A small audio embedding model, trained from scratch: 40000 steps, 26041 training examples.
Rows from block 8, named by matrix and row number. Each number is 128 + 24 x the weight over its row's rms, rounded and kept within 0 to 255. All counts start at 0. Numbers have three digits each. After the name is the row's rms in percent of the matrix's.
# conv: width-3 conv, dilation 2 (model.blocks.8.conv.weight, 192x192x3), inputs 144-167, a 3 kernel for each
conv.7 098:157134117159119146127165132128121114115143121146103164091153092133096143104129168090126122146117113167126136141142138097121146142151152154125126138149131121146173131122142134174071139116140108130165115111131092164123
conv.8 097:108110120125149141149151139142149117110150144126129126117151144125125128136118133141088131129095151135140135148144143105129146141134116112089098150127146094138139053119115123134139142109129093125097140108131109121153
conv.9 100:162099118146148114135098107135141096109161105132119123135122127169121094161117139119096097121085106160146158151092121130114153124119092118118148143138140134130138118138150111142112148107105129057132115109171147123110
conv.10 098:063133128165119098128126092137109109101118086102135089146148086118109104113128112137134146179144128142098121149125095081119140127097106113173134171157146135127072102184095126113121086134111120145137101140146117106112
conv.11 099:115112135108112101092107130120085115162136150147094144094151192121127101095130112111143095140147134106172122154117110173125137145123112107099090128088111129166132106099108099156104103136112154145121129160100121130139
conv.12 096:121131138165106125182109166153141114097114134110173118117141141125132155147132136133107149173166169144120155137124181115118131141107081137108138164098109131171131142111098115131087095128138138137135148140125173090125
conv.13 098:113140126135130089105173112120143124102135111118189133111146177131142127131132105114118159127122094123113145137156156155118112110137138182119083159077109120176087098135100130101151130124105114163102114150183147116096
conv.14 105:111086168077149118080120162123124134084148135138130166089159119147176089167118141149123162122113110137151086137121115122162108110138102135075152135176093150134111146115124163116138146145082119093121159126147145133151
conv.15 099:130100161122136157147096119096096171117111131155150097102100100109094180127153128137093118160130169107097145142141093154103105122152144117116115116118119178124121130115147138125123106124116134136113118146102082113144
conv.16 100:174136129147115143120115161094129103145137144133135131115128156199136132145141104099162147152144114108164174137105106110136133126146124148145162152141138151129100113114116118097119113106103121136147120146114118119122
conv.17 102:156104143132148145165097135145126130143107161130106140109160100122111107145149120168097108110152161168111136128155113108108150106132129160134145137094112113116121117115138161122126147096121080123133106160148116131119
conv.18 102:110141124144150126086151099124177128118122138131140167117117114078133149136182065119097103109165145171149127119122135110129169161150089123119130132121136150143105150122137127102138167121106144136157146162116171145160
conv.19 095:102142116126111156096156143122127079104147117165130141147104169132121157128096139105151124103130144117072123115129097119121121116111119130113139131143094157126157118061128127152116121116150130153126150115191132127136
conv.20 105:121116147120168167181140105109123123098142130129118084110137137110112111078122170147106120153110125122109145123110144163112140131140123103107136147168181112169144107115126153124118138159096147148117153137061121125132
conv.21 101:145132142109081139106065108159120083132133102135149107114177126116171136147127104103123113149103112124141139126130135125127099136150148146160148157151119127101136099130167114125123153140168164081112121094165118096098
conv.22 103:157135090155132137162134151144111169116111103132135144159104132126106081097111109113119163086109132099105124106091127116103076138147101171123140095157142143149156089141081164111161112153094100100126111119143168110113
conv.23 104:112107140118086106144128080113108138182132129174124121108130143118137161105098135151136131140107119132148097155125162122100088124113169138156166058081109154143119120104159097102107073133170149141125118148165120119137
conv.24 099:140124145079126126152087129120114147087097145110125141146135129129155150130109135166133139125134131079112130150147159107133118134108177143128111102114097147090161115157126119132114127148116132163144146120115084137114
conv.25 097:124141151127117118151128122114132164085124121163130148072092130160128115155155121151099107127110124148133095124118109110119097144108121129092168184198142107162163182110113135145151154201131124144166119139120117099109
conv.26 100:111126119104127100149100118097131130150147141114145127113153141124132120112159137175134125142140104087091162113115087125119088145170140158114112134107098079116113137123134127130134093108155119118105101137132126166135
conv.27 105:111136123136165128101140172152107125156121168141143167153106133101103139118145082163061162124102153111097103117089127122118164136140096104108141134105113095143126159157138139127087121110153106126131162154101162114097
conv.28 097:140119127126180126104112147125100110136099134136128170157127139136107140109105127104132113113118153084081114142146146131084106143132090114088130116117127115150155133102087135153109132177122154126156129179135116137111
conv.29 104:160112112068135160101149121160157111161101134132110120111107140086122122127111098172145136130159109160106121137143134080121126127072151150143122116142094115125125129123191133150115132125133117158164134119111140118141
conv.30 101:159145128131115154126113141135107154135179113162172121154098094137122104113044143153154141140099169138160163089163063147096168145146147119181138094110096126142120107171096154128135075108149138161108137111086115108107
conv.31 098:072107143130134153141079099148152124159148112095129167134143158106125130110115114127132133111128152144149123139111095098117132132140118130155122119128146136147146099132092113127148146099175138134114128125141125129123
conv.32 097:128136137120169102085108152102119129159113102129135168134086074133132156110093123123126112120139127129123118134139150125144174138114137117106134161083156129149114111124148083122111145126122189148159149123124152136140
conv.33 101:102095154116124133115151136112099136118153084123126158112145123132090165112132145133102114135084127119138138111139149112123155115147101093128130096145141131171166107137127152136159131098131154109105131153134136106113
conv.34 104:106118132132074117156116164123149085111110119140129164126145132167129133149146147167130134147133093061112133179155130157109108113125118137109130147089175140108128139126103101136137147132154095136137159121083098102129
conv.35 097:165141123110129140153130077139158132102132159113137094099161125133120152131122128134120122101115129139128133082117114114122137116140106127129137131100132102125137121146141118126117127130140105127072136156142142189139
conv.36 101:152136137155118102145146159139151125130140106139124149142155131096094138122150114144144118118120144094127162116111143122103137124129095141143109082075113134131078109172083074105183099144141156141112140145110101130116
conv.37 105:118122107134155087162148086103134144122169097160115129109120159154136139112169129125121123106137141130109131078101162137155133116160118089180114107133131146139100066115102141130136093130121063110160135119144119103127
conv.38 096:110110137107143101121094114099139140134103110141123135142144134096079092106113089114136128103142098141148101125161144123131134118107117145120168145137141152122124151129111135126104140136116119127106115166101122121108
conv.39 093:094142144114153140121117114148118158157159120098123129141160121114110165078132125141081172105160143140105135129101078135135144140121086110129097112105119155135157128112115159140132226104089110146143188141162123099086
conv.40 100:149145153105108099159131125156131139162120130143113112163152125163154132084136147162120140101111163156145085129121139079121105128150131126123101183094113106126159137121103143135147156157153109075138129119154110092125
conv.41 101:118112162126108159119107157163113168102179126136098108129125126126136097150123109113130128123146121106111106102150143110157122130091158117143144152136107111131103160128099141150122154149167159113122099118149133163109
conv.42 098:134144109130169121138134125162117154120157140150172169173114112130160141109128191094174132147149164207139108091120101097148108110128133120095084167177057120089187145086154134133092147160119118125072056094120098127144
conv.43 101:144156091134143146117120160119152107123089163142149077115141083170126105131101098112126130124112127126091126117144157136112142116133100130154111102154142106172157128152156144161109149100138164120134136136127146130095
conv.44 104:135157110086117122120131129101122117088113144129120167105178116125128069128125139131119090111131142114150097148112096145136148148152141135122127149106153149121107133105123108113111096140092121116127128068132101116116
conv.45 101:117120120118152097140147116124108111124115172156140147115145115099118129124128136138129179125141096162127151143174157136146104165096114169136117141102160074123158113148132104160140098141128113131136145131073118146125
conv.46 095:124135135126156153130132112127121142156122117156110114123159124113121162140158152152144113120132129156119144126129124118082104162126128134129100113072168136088118154129180161147102138123139110087109174115120118103100
conv.47 101:146137126127093069157152125106106120149127166143130096146120143131127150103161151096133145162112109145123140108134138127119156132106088156172098082135127123133166104124099108129146168117131126149125108129112118138161
conv.48 103:171100118128132112132111142153159116133121150137132111146108106084162103140084132126141122090122151153120137118126197111066075123115091142107163099119151141141180109135116116128177154138099136090107124128111132160133
conv.49 101:119140082127100114150130166132124124117148123138125146167130114169129150152152149153111128103161155113127162090177159113112109120165118119126114110137082095098148103161177136145119168125139129075097140161136125145132
conv.50 104:137169130111136131118153125139121126159113102142108113107136119106106143139125099205165105145130139156129117115142125149120105159100110139139102134107089131151109088082128109120125133141112132164129124136142098122101
conv.51 095:166166131134094145134134124144117107075159126199120123124150130136134097144095115118101096144120121155109143090143140107133135134142126180138123162088138096091179140127108165175128126154097176137081136132143098109111
conv.52 100:174108132131099151108129112136061150171158067155153110100120105141155140143127149121112131118175118122092152130176155128106095124126139149122135168141115159145141083093134144094098098136165146118164117120141120119148
conv.53 098:109164130111111080122150148177179136096124147163144107115170171130104144121125155132157137114127152105083094123143132157134132110118099130135126129145104112122117145115110131172164129089136139112107128087142125117124
conv.54 102:092155113167161141108144081133125090135141119129106159137102157108115182134102143153123126081159123055117134119103144148116118124121159091090117144078164156107079134133147184131140104133156166111131093131131168179093
conv.55 103:160127113146141123143137144139141096153131102111074147142138110184107166121154122088123079127126136120112106086140129166066163129134128123127114147076131111111114143106093162117142150124152099134116136121124125094160
conv.56 104:136140149154115146110141095107146081148120076155109083122106144117110114138097130134144198108148115095149125093156103101138111087129111096097147120143144132156135128134103146131146108109115169121144148108097180116103
conv.57 095:104120154145129082089128187105137161121085112127163147125121157125095150150161127106118108130127163159142132177168123107150119143127117153164137126109124113135154128161108123138145093179122125126097156131128167135109
conv.58 103:124118124125186109113121172090118154130132109137153115142123093153095111121106149110075119175150135119159123104120108145197099095110129109102148127153126160093119159123114094146170146109185142145167156113078115151120
conv.59 097:130109145125116150099072155126155085216104144157150156141118105136103160165135120163099097104095135172135098128122112120119154090112136136168165151114133109114120130068109157158085122114145094125150109133130153145168
conv.60 095:151145118142150153157121160126142142129113103090143157133152132116155106112063148116151112079138119113073114149085189159142130123141111102126112126127121109128180168133150090170162133122103170150144071108068112135163
conv.61 100:102135157129143068107133128142155063156092111147169169151132138159133159157107132129106117100073172103103127115127142101111160153122164129145102091141146110108126130140135113110084135164149147127136131120145162135103
conv.62 099:111110109102078126160096158126114124130127135095132082148150099153103153128113089119150145097129157138118118172104145148156095144154140123144113100100163116141130145104113144142061089119163101087120101159109108108080
conv.63 101:089161123141126090131171162091114144161083087128134102170126157099098184134122109133140114139142101091143168157144127134133115128157153161102158087168138168143150083128109102149114147138071095110130145097145136127107
conv.64 099:105087125099097141111108112111146100115168109107108118090124116188090133133119139149105133157102110123102104131132119152118146115104181116152133119122116118165097164120159111109125105097131134122108116120109150177170
conv.65 106:132141110126128145100114150116157156100107109129093146128122151198139105126142080116162124125134146123165090091113133113114126145130141154162135140109122177126113149101124158122187122148129141133114133093110164151171
conv.66 099:125138130099123162150096139166140135128114119121161132142138117101100116131144102159140153130128157159104100128119142167113156157137115088099107100102128178126103124144140105144147106130093137140119129156098139152143
conv.67 106:158120128141122128129124115132166145148134201147081089157151119139135143150133131064122089129148112121132118128133159176174100131138117135083183145137164130136113098116120112125139123123110097182172155122125157123154
conv.68 095:130146180119142128089120096097122106160102131159117114139129145136099114137156132116123150147142140125118119125161174140122152132178145106155143089120112112134103109156137092158150105128115158123151119082097130141158
conv.69 095:119117118108155090150120101130149107125135133111119197124091077116139101130157106106149089106112139123171117141130152126145120143076140139186157164116101121095153132150108079085156108101138145136100134139161108141165
conv.70 101:186096138123134114125141111103133167132107126186129138132149179124191118093100128130119147109093135125095160135102095179147127122121120137103129128120143108126104107123097147112098118110129128148080125123128155110148
conv.71 099:106126156159115089141156140092104104110105098107110114181077134169138127132108100138133148097134120157122109105083180130144133135181139165140095140075113097095104123145187141121101139162096158139114141121147130110120
conv.72 098:127139183128091149145126124113114099107140114097151146080112175121161113101144162095132155115148143113122105127122113154072090170138105130114115119166137106133136139137145137133122150135150165133091125110136148119171
conv.73 097:083136114077164109125135073112157144079103157108139111126150093120116150109152087089187119149116102108158105120104137125120125139122094112139133123107135103137158117149145148132120123104118139128169142093162165155134
conv.74 103:117144140106136150121158094139083108160120113120119129116165148146162181102128123147135145132181155077132151139126129151102175121141129180139127152171159126135093130128088137112149124113130182178094147158116160155128
conv.75 101:136117163157130144142083130138184165098169098137178123124132144123114148051171135120155124103115151098113126111130093132162145083144152169103140152146132106126135124116094146131117106118115105121139141093135080152141
conv.76 103:130124176104114131135151149139094136124142191163124103129125112086117119118130159157142180090123094136124154149091127080104148080125156185139155135121093106147144127143086118115125077133123099116147144126131173151123
conv.77 101:153109165138114091079118120086104116152132153144145112136139156125103124141105133120098090095140115148148108131124137091147103116114169150128120162103120135133118100146091136140087142112104103141112153134132171128118
conv.78 098:133148130102106128156104135123117144113154159097138108149131165141143135122103107154141084145113175123106128096145143144122134137108096131156141140149128105146128147147142122119131135119151152118113134156110156142152
conv.79 104:111161102093089136076143079129156083115079136090135085149101114111117122128189134115089103121130119177066133151131134144138135101116164146110115107131173132126119147131142113102123146136111144127143120147106130122152
conv.80 099:133174093113101132114106162081136136147110179140136149103102125095125081176158180124083119141152160156098124147157136162155145150123138113107114130111092150122098120102125157147089152151102096114163122130145135148163
conv.81 099:088126116118148140095151195139170123134123120114129134091151120105116142102137130121166102131163090118122129075192163134137108142098128105121154148121107165176183112117150131139153116083159106134159154098148161153097
conv.82 101:152134158106109128152137136157146132122166091102144149154162127131121172151123121102132108172113124131162120164135143138124156168140164100115130107148120185098104096137125148156149110138128129150108159133100168118147
conv.83 102:110165123153116120144082159157057165114100133156132133115100116098150097107128100109154173085139149125124169148115137119146110114118144158131087111106079115141143089143109134127150105150125160101114078145132151093184
conv.84 103:175155156132138117130152090142111126089059105093167132102107079121151126114088166133094107147110107138119121125139137104157170133128050175167107120109167111172136117121153125134142113136119142113097139138133102117107
conv.85 100:081107163104143135175142139154159128126107128120101111133111151148122158135142104146133142174089140121085137145124128108146133103090155120119123151093113122112118083097169139158146113129137101134103105119106130116134
conv.86 098:116116181105133128107143079149102108109111136114167117095129133158074116129104113111107119125128099107133117156120152071151132202125139115123141095107113146107114111116128081122108126130130163114138165113093116119109
conv.87 099:095114142094148148157120135158131122148146078145114155164122133118139123095126145161109171144114133137099123123218137072111127107107147134116116138115131121139129124127100183167163155117108152094139117136163125135119
conv.88 100:136134107116131123132116092076153137154162121120141157122084148119106128130123126147118106126099090160120154098161147077127140143089129161100132134149137128109155125130101125171104113078157134108131139101122123089144
conv.89 101:149120080142107139100137096143102164091105087098132150133108117108118143112113124131151094089121148148162100125100153142111107097139116098099166152139092131180164119106118133132111137084142120131172159127088117120102
conv.90 102:104127072117130114150155146112076098103148084165138124124163134149141163140121103186105110136112132079115124104109132134128135138089093101123102159127140102139118125129121105115084129157141160120146113128148099126119
conv.91 098:150164081082140134125148097118130144110131118123124117125128170091168101114137111148090117197181150115150135162154106141142136160094168139128109158166124128115102161132123123137115109117148118074130153165145173158162
conv.92 104:180102111091146136150154139128106098166136108120128107125156140156110113104143107130099151136155126133132122137165098148133132148116110146070138121158146101157135120137127121103137144126166102113136129156128109122130
conv.93 098:120146128105099100109122164092151128119149150140103147137095121150091136115173120148109124116152142090151154122161125129113103092155159128143144105141156137139149114139158106119138142097140117074138107146148116127168
conv.94 096:104131129143119134173129113141153087131136145149167172122093162120134142118149107105136164094186139132100138117088134119151133109134097182126096129082151084130115106105141134114179132115108120125101123100122161085087
conv.95 102:088174060134166129125120100093103090148168111149132145158149142158139172151104150155110071113147159106088134086128110129117118132082108115151105146167132107145093101169130142129143152124120108158141135131173105115119
conv.96 099:165086098163130107124099119118137088134149149144115092143130128115115127178107130151113147131099102129149120127136109142126143123096161098122172125117129125151109145132133142144109106141132120121138117097127118125114
conv.97 108:142116193121127158145119092132099075106148113094106114162118158098134076157125117122124135149127141126113113105146148126099151152085095138126142065157173070141116148142140144113173121131139125118124133112099145086183
conv.98 102:090148131089116129124149108135149123166137149168106143145124082122130143146110153120135157099076090146113074121100131094141090137106098135106147086147132139107169099151146121149143143126116115096145108110131171101143
conv.99 103:126139114093107168148103136133140155118110127122097117123107132188133167175076112140118109121124168075159151115128097049080109100156153127121146156118140143150133120147091113108156090115151158132133137125140132105134
conv.100 099:131086102111102112106121096117165128126119132126143157119110181099161114117103140167100143150165112098171145081140108122100153099136157179138156112124148159125150144114149132142151134134097112126135108156140114117136
conv.101 097:173115112129118141118129073135143140110155162164171141142124084153138134125128155150157095151082132158127113136128121145125106157144109103138139146142175140159143096150112135126102124164101109115138118115102121153133
conv.102 096:106093108102127155143140125147148108108184103138137147121124112096144140159113107125103103095152112108102132105083123143102131157112127149130078115114136182115118150110122137122100166122144137152119123138140151103118
conv.103 098:125124132110149163161109073082116105136122134137128112166128128139132128099129116149148127115124115133111102139123115158100106111151111085101141144106092119133133110079094127129135154146088132110116134127128142185144
conv.104 098:086145139181136107157085169119087132082111125093099076103122122098115137122169124141085111100148161135136118166129117145113126117137125121114125123105128116105135165125143119142200107131160117157119100134138098120158
conv.105 096:160113129113156165154137122093124093117131143119115142080116148147092099128080146161119134118114113122182103113120159159108108193144101152187142133118112134119155142126112187122158104130114174106145152126129098149077
conv.106 098:135143116128104110133082149086125123109119072130110104084128115128090127101134115146099155120138159108108162171125118159143157130137132146098108085104118144099113115148123110140127101100135123092166069124152148139132
conv.107 100:111107130143141094113117118147131125120165113135151079096138105113138157112130098136147136091124118138158107133131087122133125111111149133143132133151086149107117116145122142103136103170135149149145104158073094122152
conv.108 105:141122132118161141142150098163135144106119133152099119139143147165119162118099128114110126119161144145116153151137131118153112116110133174122155117127134183151094116097111155165103148125090124142133101140135160129103
conv.109 098:117126164139098141126086099159155138121128165105144136122094083125142111174099075159131154090075132125140118100131126135137122149113128137127164122095092127117092107147098090117095114131125111078161137117103114145139
conv.110 102:106132089116102118154161144130138096122105065144123147151120113103152124164130126127147152113071125151151128147133143117154162097137136154113149114099112133166155126101150139093093113116096138127102123148176168110156
conv.111 099:090151148118117099139105183116137120109123167070135126146116137148156144180144148109135132121147106120130121123102120116105146122110136116111132121124153155110103139124130117109195125147107116118137142126113124154117
conv.112 104:091135157145158118130082123121147156094147109130121102159130117140125177139111086049092140101085121112071116111132135119159089145140101079135187110151130152143081099160132087133150156146103121071174143135131105117093
conv.113 104:144112115143139100183120098101115088131111138115115122141112142115105136118124151101119155100144145110115160094127083146137143153144109183151103149118126111175149153161125118089118162155108139112144141158082131079108
conv.114 098:061100154098144100167097133150148137145136082126081168127150121140142132120146078178168137135131097107140163105108121115142171134126082126146098085130165145103122105128125168163148169150128115143084111101132164138113
conv.115 098:122104098134126144128117129124114115101153081139160125101161135168154150131129162091135115125152125170122125104137118125164112095139133125159152106104115141131134143090108094126145106111095125147119149132119103116096
conv.116 104:126187143141117122106157154150105135142137171131170133115138130126106176105126159144128122108150154137111136131139113121150124075153082139146125115129108149150117089092185120131114092139100099118167099136114141112147
conv.117 099:131124124115097147110069104071120147132114130077092132112096155157102129067110124132107095120168144162143097128087162137084131149127134123126089151175092176087143130121142142110102132092155119150141094075184102149122
conv.118 103:083157160131135100137109077119163144100129139138124123141164134113112147119109101080135140136127153139116148134126160197134138174181102098152150089094161154165067142144148166126085159142166130121120116152108133158112
conv.119 091:112133145100107129120147174103144164189125082156155135119115117138080141116149142124112154131131138165137124122184131099137101156099161114121155135136109150159094137107169134121156147110143128139080123136160155149071
conv.120 103:133098135141090098150135082115138127128096128114115137111162093113128120101169149105141111178118102091122121128120089103169116153128169080136137107137174164125113153088093140119112116161118122117098071171146156129113
conv.121 100:138104172139117114130133149105142117141126159100120098165153094150105133144113091092157111112127090079182196113127186192102117121138147183181148111119049149131134137126123158087089108141144123117115145130117134132131
conv.122 102:121120105112130160096114144183123139128119095130106138174112157136159087147074127154159163095129126090152111096078111152150136142120110160129156117091083101101132116140142106136149165110154116146121169141102119115147
conv.123 102:111079139119115160161103113122127147098084137121121114159112121134105113155129137129143107140159159163112134120146071095164127127156136106140113140122153136172110116132118151107110112120102118113126081150114145169154
conv.124 106:185124132134171143143133107165100114097095108156083124153158103110108136102100126104123147121114167150166132124129096127104119122174104126101140120178121104120146150122147099187139158118134118096140107103095133122135
conv.125 099:127154114112160131170116146101138134142131131127132123074130125081129109115117120127147132103185148122147140112122127111114129195180150115117156121096156095100180099114152134101168121127128150110130110100140128099101
conv.126 100:167131112105084100128180120115159165138105139111132051127175151170111137129105117117125145172153172079104184116084144120132154153099122160100134138129131121110080180153119102146116142123134160107110158098154092095110
conv.127 095:092174122161114156127154126129135145111098124141157130121143124193114142145153149127113167120140090128140109143148116130141109122126135182116122131187151148153140112176124120175150153117118078112104151093127160141158
conv.128 100:103136108155146139086120103099100117067145117131155138129148125078149131138134136108094120119140153109132153153138190114104114114156063079114110137138129162152136107135144119059116106138168137132126139111105134097148
conv.129 097:105135095134151117136104158119113144145131141149134140141090109116136167131132082104063138145127164183112089149146098112107123134149106131111142146091097102116136111101138133096127110112123123128120102154119111106096
conv.130 101:098127138081145154116134122121112127140152134076178131128156143146164132129108153101157138124138101174142137118138140146071158121156096146133127148155155099103160095114112111130142145144090111127149116091133153151133
conv.131 097:059108139138115145134147123153132098114084134177139131126112154161141141118090112131103145142126128105144134147188132168133145133135090115103160159158130138138133137132146127130086137122132109101144102155149090128085
conv.132 098:136105127078169160123148109079136113143150115129136090126153132102154140136141140154163135129108156127150104114113121099071095173146120131098110115144140147139179131136143126128117116148143132120133129108130121144132
conv.133 098:135100135120136122099125084101110167092114175139115096143128164112130099101139104119103138141127125123153137207119131185139114099144139123178116108127135142164098124123094146129136122109160145185116120112144084110082
conv.134 102:138081101125149152128158144097104120120133125140151117121130165124118144155137171110126112107128171131114134123125103150102130156111126130148115110073135133170172072087106128122141109096095121148139130102158117165115
conv.135 101:150099077083133108131145111121139112122127109099114150165115124158125107129123159109140135148102114161128172093168113129109122120106132144088147160129104167058111117113097137110159121150110157175127159124152184159132
conv.136 097:131076104113109112102137120115134138112121144125138174147103119162116107118117119152111138144154130102141147114115101120101158085173095123155092125112095154082112156114109135135148122141115126100109136154180143089138
conv.137 102:145092154129148160125145117138121097124131146107136160128141100160123141126172145160158118127101118084072106091126151125147131094158145136139085111146102142106109114118116135092118127133125132125147162152122102181121
conv.138 097:150087133158122156103090124090136149144198115098134139139128162147110109140154169127121114143166122077092139089118115136134133166145146119140138124093108108122074130155159127089106136099130112133153117110120138139091
conv.139 102:175120156156166101148129122143107105175124109157128097151125135151125131131110155141127126128164138135140126179124144115117106119150119136152067128148079160119150103143162102115163110186101089139126140130116102116150
conv.140 099:132124129122180139131116144112144134168111082149131104104124121135133140168086110120116124156081100081131182106106165122135141100139149134132115088148158105113107118151139153117145147165105183144124142125133124106185
conv.141 102:155101112154145145116094108146109084102141142167168085096112129146140124123140138086120149119124130141116149143135141089153145128139134133128156138138136102152150144139103136139142114131085125134123168136110129143082
conv.142 103:135095129099130110081120101152165144147099133104087140109126107126132152104134128088144106120145165107131125105122138099131136114072120073108124145171090104125129111166103164122132155118145139142090121120155129129137
conv.143 103:113145159160154161132132104121086134124159124133164109113120127115155116157143154139090147153158117162125150125145128107147109181133155121102121139127105180130106129122149109099140126136152114098128132142159155088097
conv.144 103:149117144112148124125147165115104137159179122153129146122136097119126146163126110084132150159131133128139121126148154095186096090125129134116141146068107131119114168114122107135105128152135130167110097142136141123116
conv.145 101:161149159098148116125127145154145123120111139140127153118109116114103112128125151129125133166129104085155172119138085132116129149150142124164124083109112123100124116133124112149116136097135120149076143078117126114114
conv.146 095:143123142114121129138099137155082123109132120139127124132140128206138147173127098133127106139112133155142132131128125163135141126101137156156112097147195119124097181124158139156115108131093176147059116135098136126150
conv.147 101:126156118109141126119172144126147130136081103147117137145142136159129135123134109116112130173104098183140130129127105142111131158114151092141127098133137147115162146107167147094125142161104155096122164120095167120127
conv.148 100:159134138112132119118121099130175136136167114120061136100136168145120109116137126138142108110109128101140124120151171142095121138110124137153140083129062105117086106156146154113143130117149106127167156074107133143102
conv.149 100:156128106148135173121138133141099100094126144143084170135140128115110091107142133106154114119128096146152146123158107134140102057126138158124086120116120146107138150133168132183164081145119113100103122144142130122141
conv.150 098:159158122108159151096092122131130148075125097145136132098126127157103143117109157132137086107117097134159085114118094153142088139172103124115134140162129102137166121143142158152163131115172106072135100070119130172148
conv.151 098:119156136145108118135108129163127112167149072133175109106084134137090130143153149160160087106115128136111099111137125117094180160103095082130132145118100098157152161156122138096141123113164116086116122137130168094156
conv.152 096:151147148155124076105126134144124109070138124133129142118154165125125145138092135114132112123163130169123125129135093181158116142090153126133145120151131104159136107159121097137122149110131178072124131120087157135153
conv.153 100:115124110144103091113124186102135126119089116087126104163164118098130097099176141108120113143131139095130159135083109123138158110117159115147154117096085157124152079121149121159113134158102143151155134106109158127131
conv.154 096:147133111111085098081130115141126133146152126163144128091130177148135113092163172128121131139091145135116112138137148122147144113081171140135117153105116109138078085115162139143101165139087088070104118112103130073162
conv.155 103:104118113120136148155117090143126110136096123163091151080169128101152167156143114102122121142116115154134074126118143105137118103066142069106103115133138122120143154103126107116140136148065144136188146109118115145134
conv.156 097:119148111140167136129142183155124114150100108073121138147113151135120146112144138134137095130130130082120157203082138152127139159172117168088102122163071130127112173129137145116190139128112138099102109088082129159116
conv.157 102:108107144146125145106165112134106112140134131122079121113147127105189135145103141104107087126164106135132109163103129133115176149088162129116113122136140172136134147141126101130100142085100105139106136132133112114096
conv.158 099:104107108121132184129137103106127088109096143133153109152084106121156125142137169141117109113161163119149153114123187122145107143130148043162123137143122119119131175092108112134094102142136123114098110105091102128080
conv.159 100:150126078088174146163108089120132089164104127100134105122121102158115153118149172136089095129156127110144144144134099126126177127117107174105096125110176152097137153087150128150112197141124134152133121132108159138153
conv.160 104:112179117126159170119116124174154073139097126130119118151138112066158121147148104101139126113120156137112175108084093106131113166168126106144132130122161113126145090165102111148151130089173114151136125133135146131161
conv.161 101:171134155151113154141100137116102148167109107108140148182132148080156108139116129143126152120111106137108099175158157088104130098149129166146139112113118109129166108097146137131095117129125120144101111130134102099118
conv.162 098:116086126108165166143117149149114124136073119115143139149077089115152129129144099154103123124154117188108167116095152135113115178109172109140144137161141089106106131127181085158151166103151122136151145168109124155157
conv.163 103:148116138114102112125134134142086110135133108115109118104152144080147140111090111127129117115119152120122147116152114110110143114095105136163167130148164151158124101127134126114096123151132125086126142096135113139097
conv.164 098:148145103127127113118117146140107173159112133159135095148093147151109125110134137137130145130093113119132092147133140151114117167135150149086115146114145061185117132130102154144109095175120125153056071141166098126170
conv.165 105:159136099140159115115146119126137139112145096116099140083124161136123087139186135084112114164121103175117101122097098126163100099131133122107116151151114143135167135110126135143130128106122133118118099158116099165133
conv.166 100:097112101097139080117180094150157140134112121071155146137132092094149131135139128131154139147127124084150163124156135188101094151150100138122127123115130141108063115090120110148148146143131098142148176129122137166131
conv.167 098:108104110134098133078156129134124136118162146119162138149180082134119125113138127134107134126197132148155128157126119135138136161113095142103135110120128108159172091098129109122108143136171148148110104110115185112142
conv.168 099:167115109144128129130130125123135116147151125152107118087142145107124156160091134124091103137090138070131108142086111132189141152140089169131143076117148142150186131171149144136139141122141140119134130083148116124136
conv.169 100:121116170114107133135117077138110125157110128103140084138134155136125106157118114123086133154131090116156149117084142115184148100126142130125142127129119158135117086136136113092132110143110154122149131152094146110077
conv.170 098:114136126059113142142093122136120171118122141149161115164162143190107119148151108123158078106143113144138139104129128072090117128116140127134140141120109116114080123145111087093126132180124145156145148146160138102136
conv.171 097:117145122132124133120123095134100128103100080115101161161098115170154089141154135130094169139105132147123114120151098097132102167122146091118094130119112184109166118108089139116104119141124171117147146209127104174133
conv.172 098:165137125109126118130118142095161146109130135118155158140122159129137126131165119123100127108126153078113098145146112131092133130132109132111113103098136142070152121117103086175126171132139091080118138163182136139163
conv.173 096:113139146129146181133178116139136155153088114113113131158132128102127152154118115113126104106079171098160116128124136122149099143076122158125133139126145133144128180146063160136075118119112120137071112134150096163128
conv.174 101:161112115130117169177136130082109085145118152153116108129143117167114146143135111120097136158148142155093172122141135180147134135133075166172158188137143113110139124117159125140070126109157089119143109141111109168128
conv.175 102:143136133143164130142093108125100164117155146126135143109133090077138113130121142138118149148092095157111118104144159118155149121116129118113145121122091108147115155136157151170098149098104117101114101140106131139186
conv.176 101:132088135182158118104110123139110069165094123081133100118138114131124122139134102139151125130132114142154134090113121168103134112149113139131149157087141142120118140101121139117165144112136139098107109162125085118150
conv.177 100:122137125106183126154142140138109115142121151112107130146122113097110150091131067162140110131149172097111071121119081123116102076120146138077128128090085147151124129134144132092159139159153124149113132143125132136117
conv.178 103:152146112118091173113153120128112125114113139102100092122105119114116142130147108143163136138146124136118094157085104107135175114095097115082134121125145120139165099130172131168113131144102116143109155121160088185140
conv.179 098:127117088124141107126122154132137143117125130142121121143113125112158123123164136136140155117129150097108118105160146136102082119132120151144148101117129118119146125096136124121163136149127149096143209136123202149146
conv.180 102:126173122154133129160134105111109166110117115137121138096129116158134157153137138139118139110098098151096107137109119118134104132163111083139150141110138143151140079115207126154083116114130121095119138135144147122122
conv.181 094:146143124141112119135133118123155137115125146139149166157154106119169104102153132169138123146124103095141107135131125127135164098159152158168121100179124147122168105113156136102124186133107117137153097133140140151083
conv.182 101:132161160153164148150134123168123167102152130147140129150114139133114116132120137155123103163128128139141138102144104113151137147144099130112196120123146132129142139126121154115184137112121118167156112114106086142143
conv.183 101:180093144160131104149106131142094136127079091137148110118126146174129166123124130159115164098107116129126167106138131151140125123153134117110093128135122166140120152144107122154097112141120091157102172105162131103145